python train.py --arch="resnext" --horizontal_flip=true --color_jitter=0.1 --channel_attention="eca" --depths=[5, 5, 5] --precondition_frequency=50 --max_precond_dim=1024 --adamw_lr_other_params=0.0027 --max_steps=5300 --lr_schedule="poly" --final_lr_fraction=0.05
Rows from block 7 of a small image classifier, named by matrix and row number. Rows with one number belong to one channel. Each number is 128 + 24 x the weight over its row's rms, rounded and kept within 0 to 255. All counts start at 0. Numbers have three digits each. After the name is the row's rms in percent of the matrix's.
After each channel's rows are labels from the 100 images, of 14976, where the channel reaches its highest value: "peak on" is the class under the peak. Only what is clearly more common there than usual is listed. The data: Sentinel-2 satellite tiles (TerraMesh). In brackets: how many of the 100.
# convs1: grouped (4 groups) 3x3 conv (model.blocks.7.convs.1.weight, 192x48x3x3, each kernel summed), inputs within the group 0-47
# convs2: expand pointwise conv (model.blocks.7.convs.2.weight, 384x192x1x1, transposed), outputs 0-38

convs1.78 076:166127140123136161139105109120116131146108102133136143100122088104078120119141111111102117118114155125096095134106143119177146117083182132100083
convs2.78 101:152128141110168103178167125109096134098118137196140122116142142118151107138157149106105129163131138136101068143140115
peak on: crops (41)

convs1.34 118:148163120115185116118146110127123161135136115096075175124140129121113087160135135143162127127132145092161114120091151156130184138122150121122128
convs2.34 101:126115152126135129149106121099106147140081145130108139183103103148149139097101145126126114136112098100087163133147090
peak on: snow or ice (45); water (35)

convs1.65 102:097127119145174136129102173113138120102164121126124158117143091119137161155148139129149101092088110112119169136111133115118152130096125127155063
convs2.65 103:115142148142201121104140125135154159094120173098151145121120130124129148126131125106088162134135159096108174176117091
peak on: clouds (44); snow or ice (44)

convs1.87 097:154131160141116144122153114125144125170141157173165148095143143164112126103149109147128176138116110141132139172122141127167109125175109099083120
convs2.87 101:151155123126127134101130126115128079101106155091108109111140146152149146088126151107124146139137186152155128106144118
peak on: water (41)

convs1.95 119:143137118102109143117119128127118171112100111143099103119138076136113125125153077168114137114127161187153112116190144132132153127109144118117095
convs2.95 092:152164110121131104186169138123095185094147143140125137116178142125141138143138116098115136093118135131145140101098095
peak on: crops (39)

convs1.3 108:125144096153100082112131139105114131129098111189143124140170116127134119113156166130133128123182121127107133097134153124124163152067093124122136
convs2.3 098:134108085166115102154160121142145089116120132134134146124127155137133139157107142114150136095155110118148120133088101
peak on: snow or ice (94)

convs1.171 109:121197114124117093097139173134121156121134141109120125123108181116150128102113113117145108138119089125131118136114114138116170094097153137100183
convs2.171 108:149088104143122155153121156123127108136132152073134074160134104155146156094143120118118121090088125155138132123091110
peak on: water (27)

convs1.127 093:116107115102147148133103076142118132147116146129127129135093168085136126141113127153095148113093119098135112184092096133177112176137120122145123
convs2.127 098:153103124106139189147117099119182145087180129139154160134149118114160110084155125141175132166095155125120112118118148
peak on: crops (41)

convs1.45 110:149153163142156124124141112114101114165139120143083130137148146100127095101126160099096079129174159139125103105151173140164114124111153117122105
convs2.45 094:088130139122155102121106155110135167111162094147063144119150119108118154157128129056091140078133123157083152141143130
peak on: snow or ice (34); water (32)

convs1.185 083:152144149125097148096084111136106092129157154152095133146143135129136102106142112142141100112124156115201149126136098140096109085095157118130129
convs2.185 102:138132154143156102140122147118158075085087133149088125131108134118075147169129150127154115107105117152140131121148136
peak on: snow or ice (40); water (28)

convs1.22 087:107143099115125124092139105104146163139082132140079148132158092099148146113145136117121131092122083105170130094155125120102137136153088107098123
convs2.22 104:116138147143154127110140101119112148143136125129146125187103102130107153119094120159127107122103136152186107144149131
peak on: snow or ice (68)

convs1.98 096:139158137144129110125142152111068110083140112115097109126130101084137135104116124158102110174140132162150099139102147129111107119142098165137177
convs2.98 097:159126126119152125102147131114120101183123130085154141117113145124119138117146096159109103119120088045097103142148106
peak on: water (63)

convs1.62 110:113098139129111112118128146111131153146133122105158133127126100130088128129131111179124155119155111197113150074093153092154156137099136104156108
convs2.62 101:168098174115112139123136152135138127119116149144140154140161141113141140159167148105137135162126085163132129096143144
peak on: rangeland (45)

convs1.101 090:105123081105127152099110093113153096138143113137123123109146131164108102126097167099146144106110130091086157141152142159175105112143124115154094
convs2.101 098:129166122113167146141132121138122146151175133091126151101135126166125136113088086090092125133093123114127120160119087
peak on: crops (55)

convs1.128 089:137128086121106095131133094129139114112133146126174097141169108150124097131092128136168101134080105112163157129138122104135118074111097110136098
convs2.128 095:171152082122127204136126108156126097127114080146160149110140120150128090149130111093156123143123137165158164096090134
peak on: crops (60)

convs1.69 120:144149113101113134165119137153218163115142114121131088145121096085123113160113113127093147125131141126116116126111112157151117095102127094119134
convs2.69 094:088088110157126147156131116136109153086132102111122124154135134106131163146108131091141108085140117111137175090122148
peak on: crops (37)

convs1.183 107:093139140125104128105106126162116139108126161105111092152139137086150141107149097112086171188116104144111116102132164134118151116109104156140096
convs2.183 099:125082123139105154101156108114144138098106087127100124121122087134094120107139154103185160102150131142069138147113139
peak on: built area (25)

convs1.42 059:128126120158086129177138115135111089101126116138112150149105120138148162128122115098119142118098145115198118153145140127149114126182161160094112
convs2.42 104:097079112094110133133123107115123131137097129089105141139129140129095155087153165128142140157148127114129122101102096
peak on: water (47)

convs1.1 103:108121120134080154154142160120119122076170142098134124098105183129133126138124150163148146139111133185105142123110097137144175126109114108129112
convs2.1 101:135154131140118155122149137140177140158151126105139169090157127156138090149128126128129106100146142121082137107125127
peak on: bare ground (31)

convs1.32 094:125105147072140121089104134119130135125144146148120137079122098126165109128135157130131133078140093149110140095125115162165124089111096113113176
convs2.32 094:156085158085125106103130109154118095132097127150130136173144130151093111183153129133107110123125142082133092158084149
peak on: snow or ice (53)

convs1.52 131:135113139182122117125112108155144126152098094115116103133166106100135102130121147127204115129106141140112138139161115129135166086166106155113105
convs2.52 101:118124137098153123121147153130147151102097121101097143153107124109121130142096110173165108143156128136126116153150143
peak on: water (100)

convs1.159 085:131129150102090118077135096128094173098130068117131133116164128096155135112119158113109178153115130135107130137115167100123111131099123104110129
convs2.159 098:101134091117119122113103098099118160125087121143093142086149121160124160151124131088142163094082125119176149164165158
peak on: crops (51)

convs1.136 118:118161119124095156109154097119123106097118103083133110111122180115076135124110133187154146153144125153159124157108148129158120102130107113121106
convs2.136 097:171154127134137086115094140097089114146132159120145139123119159109144160077110146140127127127129129156128161115097153
peak on: water (38)

convs1.177 090:105127105109162114099127138110116116108087134117116134136163142164135096137133108109162122137144102130157156159100174168182129100175134100115119
convs2.177 102:134121149099122181143105094124174098140120117115139113063119128134167117159097149145092120120134132110127138123120119
peak on: clouds (30)

convs1.168 081:101097178163115150145169127195118143132134106138122125120108097132143150154120135105133127131152101175126138136131141181134133132100119084161133
convs2.168 101:147120143152104130161132158158122120123151119132127140119101140094088180108172143131087167159150110072136154150145164
peak on: crops (59)

convs1.149 113:091078138120128150155147128121079103118115130140095109113115091115131129127136118114090123126153150105095124105124143184081156122134170100097113
convs2.149 096:133103155141134104116126126126114169143106103121096123122103141120162130125124099168168140080130150103173163102127106
peak on: snow or ice (66)

convs1.144 077:098147068125137120127073083114137141124107108128117147127150167127119145142109175121138117105127128094162136110160085113138113072128111139143134
convs2.144 095:102077106089105103138116128127135093171184109114151142178167110129105115141138139138152123107147163120134108127102115
peak on: snow or ice (50)

convs1.147 080:094105106125112093159154115176130171127103099121124114098084102114125095117135190113133113118143099107130126141113151142141102163137100103107115
convs2.147 108:122176114115119104095141109139112130135157094104148107153093154116123077161111128118163112128136116120116101094081075
peak on: crops (63)

convs1.14 095:171091186116121128135110122074128155152129156124102149106135112141167110140136149139098111104139157094089148147119152133139101115114153113084126
convs2.14 104:145115114084179131127129103121129115149149140163105141120177130158118163183114129141185121134143129110127134150145133
peak on: crops (42)

convs1.182 102:154152146116102093104105114141198095157130152176094153119115111154131157146113124175160141137120154137113119139111120119102161125138143139107104
convs2.182 098:146171112139126078143116114134127131190097109114056090111128162095149123147141105168126061128110121108131180147113093
peak on: water (86)

convs1.23 099:086115119162121142186143119140123134126117126112099128133145117149129168134101103110122121137113168144143110170123153099054112153135157106143160
convs2.23 099:117141144112124118153086127126137144137139093160156122109100095158070121100151146095113124165137162136126121147104112
peak on: water (40); snow or ice (39)

convs1.25 098:141137102116151086158113132142125127118157135113089115141165094135173126136145173136108138154133132099146120175118127069170118156134168137138119
convs2.25 097:125097129102104115068168145105126148127160148121127121120128150148156119160101135152146077168141148115137116114122144
peak on: water (43)

convs1.36 115:114110160161114147161173129080132172154128128131111101164103162127110113124112133113155121151135154124112129108105151153139164117071095106110116
convs2.36 098:090119103121147136109157135129136123138121130098106123118119106133145140149117140118123121113130135152142118112123125
peak on: snow or ice (78)

convs1.158 122:077120119165127080091164148123114118111100153133163112094141149105121159157127134087125143092126145130123131138121164186148127118156151139120126
convs2.158 090:109117123141117114098127116124110122123164124114182155147144128177137126167116124127122131131152143082112177120097142
peak on: clouds (45); snow or ice (41)

convs1.116 108:114100134174112127056136147171105135112131106147064146149116150131132114179129139139168126126108084131108127120141146135136123138155140128110113
convs2.116 100:118109112109144122142130122157127120144133111087188197135067112045155122094132113102168127119095105078148122157140128
peak on: crops (55)

convs1.110 087:139152151136127100117093120130149143119182107059166161159132135123129107111104186147131131109137140088149133110156126139087114138139150122139118
convs2.110 102:115142116123144081158126150124089147174160165076130136126154135069116152149118101134143108120128135082129123134150111
peak on: crops (57)

convs1.81 110:114125126179113141147093134135101101122154162128141136131130121138144142158132133131134113130082071127143158190087183116130148134131121155133158
convs2.81 100:151163102125119122121129088133168145106104146116124110156103105122091134142169116129150129120141175182109168169117149
peak on: clouds (62); snow or ice (33)

convs1.143 101:139117102126126155105094104141126101182159135200091135128133161151118137125107122115134128104124182119117103143108089131163151123107117122121099
convs2.143 091:089102090107114116074101120158112127141132157165138124140170126186099151106093157119147129145131138156156127125142159
peak on: crops (46)

convs1.132 103:145092116094121168097093108139162144082131141133125139167119153131140102128130169108110135117139132112120151120191111136141122103098152125179105
convs2.132 104:131173164126082127095119123124120120136111116085119109124103104120078132153158130088107121132157135174152160108158137
peak on: crops (40)

convs1.66 061:124108160145098090120160164127117170132136149121140188140096134154116140106143158116115142172080111114076142145120136131152130104129105124133157
convs2.66 103:129096111137127132118120088079173140139175119110122106080121145154111110119123156101120130141096119082092104128136152
peak on: water (41)

convs1.96 097:075132078129115134137145125145154106114178121154134112114162129144108119088126099121106112100100154093084136118132130173162132163152128143115145
convs2.96 101:124142140118154147101083090129115109094129102120120158137094112089088116137125107141092159084097137116148138124150127
peak on: crops (59); snow or ice (33)

convs1.85 104:089106108134134126182108153172170140110100112100114148123145094112164118128128118149140155130092135065135129121111100137090142134109110156129110
convs2.85 092:144117199136166106071132148173069149115114147116093132105151140119114175135169105125136139133145075108162141137152163
peak on: trees (44)

convs1.153 096:133083100139154114127108128168127142128118075142203109100104132174157095103100150103135151117127114125144139107129117141132112106146116161140116
convs2.153 106:129106152138091116150158123150125152154118166150141160126102116089161154155123119140135152095109135152109122118136131
peak on: crops (57); snow or ice (41)

convs1.7 063:120103091133139110161138128145139136166140127137116146126096160143068095095103159120095121142147116165120156110117119149150164107154141108091170
convs2.7 108:164136140145126107149147146118087148113123128137116115130113098092148121157087141157106111112133115150128132108096108
peak on: water (44)

convs1.53 107:138127090145106211158152100130129130144114151171121098106138118128145117152104120111111118134130140121181122095134088106134122149120106094142101
convs2.53 102:074089129087143102127100128157107162125123150128080125109105122090107090149150168095123140103102125102114108108124107
peak on: trees (47); water (27)

convs1.15 075:110100095126179094135153114088115101132114142110108097160111147111100098125114104149167152090136170140107132124114156125115180124112153116138107
convs2.15 096:167101117126126150102125124157118103160161121149114104109126156102117144138202136130159118145100091129136134165132139
peak on: snow or ice (71)

convs1.160 102:136142130145117119127148160089156077163128152142187161107121152142096157168137115146160100136126145130128113149161100129146119175132143128117158
convs2.160 099:120100145151134102104134127142054142157110132139147128080110108112152095139143148113110151139180102122117129100141105
peak on: water (76)

convs1.134 090:093140106122149191134088121106126109114116152161114115113124088134127118138146110101131129087122152115104162142113145162128125146184116148174155
convs2.134 108:104135122126084129138152083114135148148124123144118102127122128134153116168176136133171124128111130169144120149120104
peak on: snow or ice (40)

convs1.44 092:147116143114162160140148159143087142135154149161196109102125111091101134111161107122120102108098134131110118144177120131137099099151131099116116
convs2.44 109:136161128121154097142111140105145141149167129124087107114168113083085097136089146120073148154156127089166138122068087
peak on: water (44)

convs1.133 092:127112159144183110151098149126125143115128134112135116120099125117157136140143113109171102113151091109094131105152138128102144180205129115119124
convs2.133 101:167133146166098162133153142076101139123109140169105077139149128119177132103108080119160158123111111117105108121152125
peak on: snow or ice (96)

convs1.141 088:159115103107123119147141087117085117093087165164122121151132100124102124136117174115131128132102137096079127132083106121150098101116119147165134
convs2.141 098:125104153141139117086116148159107131150102123090119157173125170149143104111154130116162106129120122142134103126180167
peak on: built area (31)

convs1.138 120:134139095131169171102157187141170160102082154147117129135107166115162129152110124114117149135141103166111156155153134130141129140150130144120130
convs2.138 097:154091137115110123089155108077165142190085105146152121190112167146136115088151107122077077128128085187128138147132095
peak on: snow or ice (38); water (34)

convs1.28 094:138089152108098137136115137133138103114121139153122103177114144149125152158135139106094124149105108101113195151114096147112104088125089134126171
convs2.28 099:146111107111163094142093123115136175090124091160108145103108140136137098141138152130098133150152116152102138140104151
peak on: clouds (29)

convs1.139 089:122117111140158121135113127110103117200151163131071111099063138137132145130110120109133137145122133102093123124076141098149118121113135103141111
convs2.139 102:129124119126143166125120119124148144104155128098149185119140149147144134105151158125140115114120099118118114145151126
peak on: crops (65)

convs1.121 074:116199147114132123148131132102128143143129085133109110121108167141133167131130164105122145163120097094149137100140128105104116142087080103150106
convs2.121 111:068110114115073122141164125128132096164121131099120174168157142100157115114116141147171117160100188108130135107105137
peak on: crops (59)

convs1.29 102:140149134155139126112144135094145175093125132165119097131099100144155103144111107101130097168139124136101102113177147083116159145082109116127121
convs2.29 103:156147100093119092128076131144091121151103140135113143136119129132099124121141091138124132110108143128115131089129110
peak on: snow or ice (93)

convs1.50 096:195145133106130088100117105128132176125128113123114106118150077178097130145132122135135120151161169145117166110144113173136103127134128118138133
convs2.50 103:144102130096111083128152140102139118121102108185112118063131119088115089130121135112148154115127144130149094104085075
peak on: crops (37)

convs1.152 068:080143110117139103111127151154145139128130159118152149113102138092176129121086136141107076145132162148139109130135125113112123136128098071101177
convs2.152 102:109121088119117098089137137120136131132107129185094133123126126141155094114108130096110142130089161123180110093138107
peak on: water (40)

convs1.102 085:125096132137138109136127145121146136185135089110149182132155087146145113089135114117114085103130131149081164137132139140089169150146113123112123
convs2.102 102:132178148151100078104097097102130129130110166151112198137133154119103169162182102129149102118097141132124141151134127
peak on: crops (48); snow or ice (33)