A small image classifier, trained from scratch: 145000 training examples.
Rows from block 5, named by matrix and row number. Each number is 200 + 20 x the weight over its row's rms, rounded and kept within 0 to 999. All counts start at 0. After the name is the row's rms in percent of the matrix's.
# convs1: grouped (4 groups) 3x3 conv, stride 2 (model.blocks.5.convs.1.weight, 192x48x3x3), inputs within the group 36-47, a 3x3 kernel for each
convs1.118,104,201,207,200,177,213,193,194,220,203,219,179,206,182,179,212,201,231,188,204,204,252,225,260,239,232,212,142,197,232,232,217,190,214,190,202,187,207,179,227,192,196,232,203,205,175,222,198,198,198,196,183,209,168,179,217,212,232,192,193,185,193,210,218,203,203,213,171,201,227,164,191,215,170,201,172,162,206,169,195,218,220,184,214,187,210,202,197,165,207,179,191,212,211,175,201,191,179,205,193,200,187,206,197,186,192,196,203,175
convs1.119,118,200,200,241,222,171,202,202,187,211,219,219,171,199,248,240,218,201,197,227,203,212,195,208,205,168,215,217,222,223,191,183,192,187,211,196,210,197,234,205,179,217,185,202,176,202,218,210,209,208,194,200,207,176,213,206,202,191,181,187,175,195,186,221,226,167,186,212,221,198,180,195,183,247,174,184,211,208,191,187,200,211,224,178,239,232,194,200,185,168,232,193,158,204,218,204,194,222,221,209,201,184,187,199,200,196,178,209,220
convs1.120,099,207,202,203,225,224,194,166,186,184,210,198,183,207,199,207,166,236,225,191,206,267,195,226,240,181,217,216,164,201,173,206,171,234,209,205,189,198,198,174,188,205,188,225,222,241,184,187,194,228,222,192,180,179,202,195,216,181,192,184,194,209,201,230,168,178,231,202,228,215,222,194,202,188,207,198,191,210,261,224,201,219,219,185,217,245,184,186,194,186,197,207,202,182,230,191,233,197,234,219,204,218,180,209,202,197,206,205,206
convs1.121,082,182,183,222,165,192,198,144,190,205,240,201,177,165,178,197,181,175,169,195,210,207,188,189,187,167,180,215,212,219,217,206,191,177,188,179,192,186,208,204,194,189,170,205,234,200,160,204,195,186,194,172,178,204,194,231,233,217,221,219,183,203,208,206,195,185,174,205,164,191,176,193,200,190,174,181,222,212,165,216,191,203,256,216,223,233,158,176,205,221,225,222,217,203,210,202,209,195,202,177,220,197,173,176,221,186,202,194,266
convs1.122,103,187,211,188,220,202,176,183,191,208,176,248,183,209,177,201,187,211,219,189,222,195,217,175,192,195,203,173,176,218,187,197,185,203,203,185,205,191,194,201,204,245,188,181,197,192,191,188,175,183,191,205,155,202,202,219,216,171,164,194,209,204,231,216,188,248,191,233,196,189,247,214,182,217,177,193,186,196,196,219,235,197,206,194,195,183,202,156,188,189,228,164,219,191,183,217,218,183,201,191,164,221,201,210,215,184,225,202,141
convs1.123,104,195,184,172,190,207,215,214,194,198,180,240,203,161,201,248,192,230,161,213,194,186,200,225,190,210,213,224,172,201,215,200,201,205,245,167,232,206,226,182,223,171,202,220,221,200,220,190,184,171,200,242,169,192,186,235,188,175,175,202,196,204,232,199,182,207,191,198,168,208,200,203,212,229,201,200,199,192,184,184,211,189,190,192,186,195,177,163,192,213,204,189,160,197,216,211,164,160,205,186,197,215,169,227,194,171,162,207,195
convs1.124,082,205,189,196,198,194,218,215,199,225,196,222,166,209,235,217,200,196,214,213,172,218,185,200,177,184,201,175,178,218,211,206,193,199,177,196,189,189,190,186,221,199,198,194,210,206,181,205,157,207,193,213,176,200,201,175,195,208,184,171,199,208,196,211,204,188,223,171,206,226,201,188,194,224,174,172,206,198,181,161,169,182,198,210,163,198,206,235,194,226,211,235,226,229,215,210,239,227,244,198,207,215,216,232,205,241,211,222,248
convs1.125,083,204,244,198,188,176,190,175,214,225,201,188,210,202,190,185,179,168,206,168,204,156,176,176,161,184,180,156,211,213,210,210,187,187,198,174,181,199,179,204,199,202,184,185,188,172,210,192,205,183,202,182,163,186,182,217,178,195,207,221,216,213,174,196,237,203,232,216,188,171,227,169,233,198,219,215,172,186,165,191,216,196,206,170,167,178,188,176,181,214,187,196,207,178,194,223,192,194,181,237,181,200,200,211,218,162,190,206,197
convs1.126,101,189,196,200,220,214,206,211,198,195,149,185,235,193,235,199,180,195,203,172,187,210,173,211,223,245,234,219,213,205,208,173,191,201,212,199,199,179,185,219,214,199,171,182,198,211,241,217,168,275,207,185,210,242,199,246,230,185,216,205,184,208,234,203,207,181,192,172,206,182,203,219,214,215,174,177,205,183,172,217,210,205,247,227,154,222,202,208,239,211,228,255,213,166,231,216,185,187,213,221,204,162,163,181,223,207,202,189,192
convs1.127,100,214,194,172,202,205,191,214,179,189,224,209,169,239,213,193,195,206,215,194,214,197,182,186,168,248,174,168,202,200,231,181,177,194,177,198,199,228,180,219,174,175,228,200,189,187,190,163,160,195,179,191,174,224,235,169,185,209,173,171,265,196,248,241,227,216,227,211,215,186,219,202,183,207,197,204,225,177,189,182,215,212,170,205,205,180,191,241,226,194,219,198,213,194,204,194,202,202,238,185,186,222,226,181,206,183,198,185,197
convs1.128,101,225,190,181,208,174,207,214,222,202,204,150,161,267,202,157,254,222,202,180,209,214,196,193,179,204,211,204,174,206,210,180,202,205,164,191,204,191,181,225,200,204,185,188,164,218,208,201,203,212,196,207,195,209,199,160,198,222,221,205,183,220,212,203,209,192,195,200,211,191,184,198,200,165,198,203,247,204,208,199,168,192,220,227,221,237,190,220,225,214,207,187,190,222,184,192,188,183,166,194,190,190,196,206,214,192,189,188,200
convs1.129,102,210,160,190,194,177,183,228,245,218,206,214,198,204,166,217,201,223,209,188,184,204,171,186,184,204,196,180,174,210,190,174,205,223,170,225,194,195,206,217,215,198,192,237,179,198,232,169,171,173,198,210,209,240,228,191,187,225,170,209,195,187,202,172,222,246,235,198,154,196,167,203,229,174,225,209,218,167,215,234,187,208,183,211,203,234,203,142,213,173,181,226,211,206,213,217,220,217,209,167,180,225,203,211,153,238,223,222,182
convs1.130,107,183,206,179,260,221,167,208,209,216,170,196,182,190,189,208,203,263,261,196,191,208,216,181,186,191,192,205,231,225,193,208,205,189,170,214,188,210,190,210,179,199,195,210,207,190,190,236,187,210,209,182,183,242,201,244,208,172,188,187,198,185,228,175,178,203,207,180,196,202,185,213,183,193,179,213,186,180,202,227,238,230,211,238,143,212,211,172,221,221,203,206,224,192,181,214,181,170,209,173,200,195,160,218,197,181,209,225,220
convs1.131,077,182,197,231,235,195,202,189,201,213,168,199,205,198,202,202,176,224,190,228,224,192,190,195,195,195,205,202,228,214,235,226,171,232,249,228,235,188,197,180,189,169,179,203,216,205,204,188,224,213,214,213,213,215,237,229,198,233,249,193,209,229,227,241,181,200,205,200,214,193,168,219,189,170,197,163,214,165,186,210,194,188,198,208,207,234,203,256,209,209,255,204,176,170,184,237,205,219,193,220,156,167,182,197,220,207,210,211,187
convs1.132,105,189,158,231,195,163,241,187,164,208,199,209,197,203,213,215,221,194,168,189,234,206,212,211,190,196,169,213,175,186,205,217,237,194,203,193,197,226,222,184,197,209,199,198,206,196,239,186,220,244,133,245,214,181,195,197,199,204,226,184,210,245,193,182,207,190,199,164,225,232,167,216,261,204,188,184,207,188,207,206,229,173,165,179,216,207,153,232,195,177,233,235,213,201,210,210,189,206,189,180,226,209,209,221,179,247,170,219,238
convs1.133,098,173,186,187,201,205,216,213,192,171,218,156,210,194,176,243,161,186,199,205,173,224,162,167,189,217,162,204,208,168,224,199,186,198,168,194,221,196,211,204,187,202,220,169,229,251,199,205,190,185,190,206,207,173,201,206,244,198,228,202,187,205,220,226,219,187,215,189,220,176,206,162,198,200,190,150,222,244,191,190,220,242,199,229,232,194,208,170,199,185,203,210,205,169,200,214,216,178,201,191,213,194,187,184,187,199,217,199,192
convs1.134,095,201,207,182,184,173,224,181,172,187,174,211,218,176,211,233,176,209,207,195,222,223,235,227,204,240,205,191,201,214,187,220,189,197,205,203,209,202,209,212,180,181,199,195,231,215,226,236,217,169,160,200,168,211,210,186,215,193,193,206,203,182,182,209,198,158,200,225,189,206,241,195,208,186,197,190,254,204,201,210,178,179,203,204,214,151,200,176,204,203,183,187,198,186,138,189,198,215,256,209,177,179,208,198,208,185,196,209,192
convs1.135,099,161,200,212,191,207,207,211,205,156,238,272,253,220,165,243,183,233,238,204,181,207,187,212,164,199,199,212,192,174,198,170,213,178,190,183,188,175,185,197,189,197,201,177,200,179,199,200,187,219,194,230,192,193,211,169,207,176,189,225,186,185,198,191,226,175,192,241,196,204,184,203,225,209,231,219,263,194,261,175,177,223,188,222,204,187,188,184,213,189,213,200,193,221,205,208,216,189,146,170,198,202,219,178,172,196,193,177,197
convs1.136,089,207,208,215,192,193,222,234,194,202,198,194,184,192,179,186,205,192,210,186,209,168,196,204,204,194,199,217,218,204,188,182,213,188,170,226,180,164,181,211,203,190,192,197,214,174,197,221,196,201,211,198,212,229,211,180,205,209,224,186,201,188,175,202,216,231,191,194,191,232,200,192,203,185,215,202,185,198,194,192,151,181,205,215,220,224,197,215,215,211,227,190,210,225,217,194,201,214,197,192,163,199,219,224,242,212,242,248,214
convs1.137,103,230,239,167,205,187,204,192,197,205,195,242,193,204,223,210,189,195,192,241,238,159,219,189,178,221,176,175,203,176,160,196,197,208,224,193,181,227,194,225,225,219,204,198,185,154,212,223,204,191,161,206,234,210,180,202,175,194,190,193,190,209,161,156,223,180,156,229,159,195,219,167,199,187,199,191,257,217,164,189,164,181,200,204,172,204,189,182,196,225,227,172,218,223,182,201,217,214,229,213,180,236,178,205,192,196,166,171,219
convs1.138,100,201,204,175,170,164,234,201,197,232,210,162,150,208,212,189,211,158,178,213,193,214,218,202,182,190,191,200,191,233,179,223,216,195,212,193,224,191,183,198,198,227,202,199,170,214,204,187,223,174,178,249,199,195,226,188,211,195,212,199,174,201,170,208,224,223,184,216,240,200,192,232,209,219,184,181,197,235,198,217,197,164,200,221,228,175,193,207,182,176,208,165,176,255,185,160,204,198,192,201,174,223,206,204,185,235,189,214,177
convs1.139,108,191,206,203,222,209,197,204,201,190,177,178,199,196,191,210,205,162,194,181,209,211,217,188,173,227,279,248,180,213,157,227,204,197,199,232,209,181,181,198,212,195,234,178,251,174,215,185,212,244,168,217,201,181,172,229,192,210,202,177,229,194,200,192,202,200,195,192,243,246,156,195,245,200,210,169,194,206,178,182,175,217,192,176,198,211,177,201,219,195,196,213,207,210,196,202,204,182,194,205,195,196,204,213,196,206,175,187,187
convs1.140,094,187,216,182,209,206,200,190,210,216,248,206,183,212,201,200,189,220,231,182,199,205,199,178,181,226,259,210,199,226,243,196,203,193,193,204,227,200,157,223,204,208,216,193,203,216,193,194,154,182,206,171,155,197,182,194,194,186,218,210,195,199,210,183,181,230,205,187,199,238,237,218,204,213,196,187,192,206,223,216,199,230,228,210,205,178,213,186,202,211,187,187,201,187,198,208,187,191,195,135,208,195,204,199,229,218,204,189,171
convs1.141,114,182,220,224,153,217,193,229,254,159,192,207,225,183,196,186,188,165,221,198,225,223,199,175,192,204,178,174,211,204,163,190,217,190,205,165,204,175,229,187,201,204,207,178,197,221,174,226,217,184,201,191,200,254,154,219,189,192,196,201,180,195,213,179,222,247,203,205,221,205,200,162,178,202,225,195,185,210,171,198,178,199,186,207,239,189,217,188,200,210,176,172,189,213,209,199,168,218,243,222,226,228,200,217,192,171,203,228,180
convs1.142,090,198,219,159,196,197,177,200,215,196,169,237,225,221,215,225,200,155,195,184,180,182,151,177,192,178,190,176,223,192,235,184,200,197,208,213,205,231,198,215,197,203,186,207,177,178,174,169,201,213,196,201,190,181,166,204,195,201,239,192,175,189,167,176,190,198,208,200,195,197,184,223,210,237,204,219,196,195,168,170,167,204,180,164,176,177,201,202,173,210,235,177,192,195,198,204,199,222,210,155,173,175,202,200,204,172,199,188,219
convs1.143,105,207,201,181,234,192,196,178,179,213,208,213,237,200,196,225,199,190,201,176,214,216,203,187,208,189,181,181,191,181,171,190,164,216,203,199,144,211,206,182,170,193,205,204,149,217,213,203,215,211,166,208,209,205,201,215,218,201,226,171,191,198,205,219,180,170,229,177,186,189,171,213,214,175,180,224,209,200,231,168,206,205,244,208,176,229,198,199,153,192,225,204,209,202,157,195,161,214,219,202,179,193,179,185,246,200,175,169,233
convs1.144,080,185,205,199,211,177,217,217,219,198,194,186,183,204,198,233,187,177,230,200,193,218,195,232,190,184,187,223,200,235,175,182,226,191,221,163,211,185,179,186,194,189,163,211,194,208,189,215,185,198,193,207,228,214,204,228,189,184,174,197,187,194,226,190,247,178,237,212,234,195,226,200,244,221,201,184,201,191,197,223,215,209,244,210,189,214,216,199,217,196,182,208,203,205,198,217,210,205,169,189,180,153,230,206,226,233,211,205,188
convs1.145,102,200,213,179,211,197,208,195,242,215,201,165,221,210,218,214,180,180,209,190,213,198,202,227,209,201,159,203,204,188,234,185,213,206,184,203,218,238,202,199,190,177,212,155,186,197,208,185,227,196,214,166,191,168,204,185,206,202,231,183,230,176,184,217,205,206,167,184,177,249,228,235,219,188,190,202,212,201,190,173,190,187,214,193,177,193,211,204,223,202,203,163,253,213,208,192,177,208,200,202,173,210,212,197,179,191,175,200,175
convs1.146,101,172,214,203,201,194,201,180,182,179,183,158,240,172,164,202,204,190,196,204,193,187,203,195,185,222,198,224,232,230,181,183,192,228,215,218,190,183,190,199,198,227,192,188,199,159,193,183,184,187,196,189,199,229,208,173,171,192,196,218,175,207,205,202,209,187,178,209,217,193,198,205,188,224,152,209,222,192,224,152,176,208,222,214,191,221,212,202,212,197,196,207,230,193,205,217,188,200,174,200,190,159,201,190,189,188,191,210,227
convs1.147,089,181,188,202,192,162,209,194,182,194,206,196,175,205,182,187,201,179,250,192,174,193,179,184,187,197,207,194,208,209,205,213,208,185,220,220,226,161,196,215,183,184,204,186,212,241,200,211,204,218,204,168,206,214,219,207,216,172,208,180,206,198,205,191,216,190,173,206,181,194,199,213,209,191,190,187,187,193,193,201,195,196,195,213,198,207,193,236,215,254,261,203,216,199,205,171,192,222,244,226,154,186,194,219,219,209,176,211,210
convs1.148,113,197,207,195,167,194,201,237,187,179,197,170,216,212,206,166,199,208,184,193,188,188,185,216,198,186,189,191,179,209,195,182,196,170,200,190,168,222,211,199,199,204,188,209,182,179,222,174,199,195,222,186,146,198,218,188,207,194,205,187,193,205,206,209,221,213,157,215,206,182,214,226,198,214,224,200,229,197,203,224,194,195,184,206,203,220,220,179,211,212,184,178,221,211,254,140,165,289,236,135,222,200,212,176,206,244,187,206,233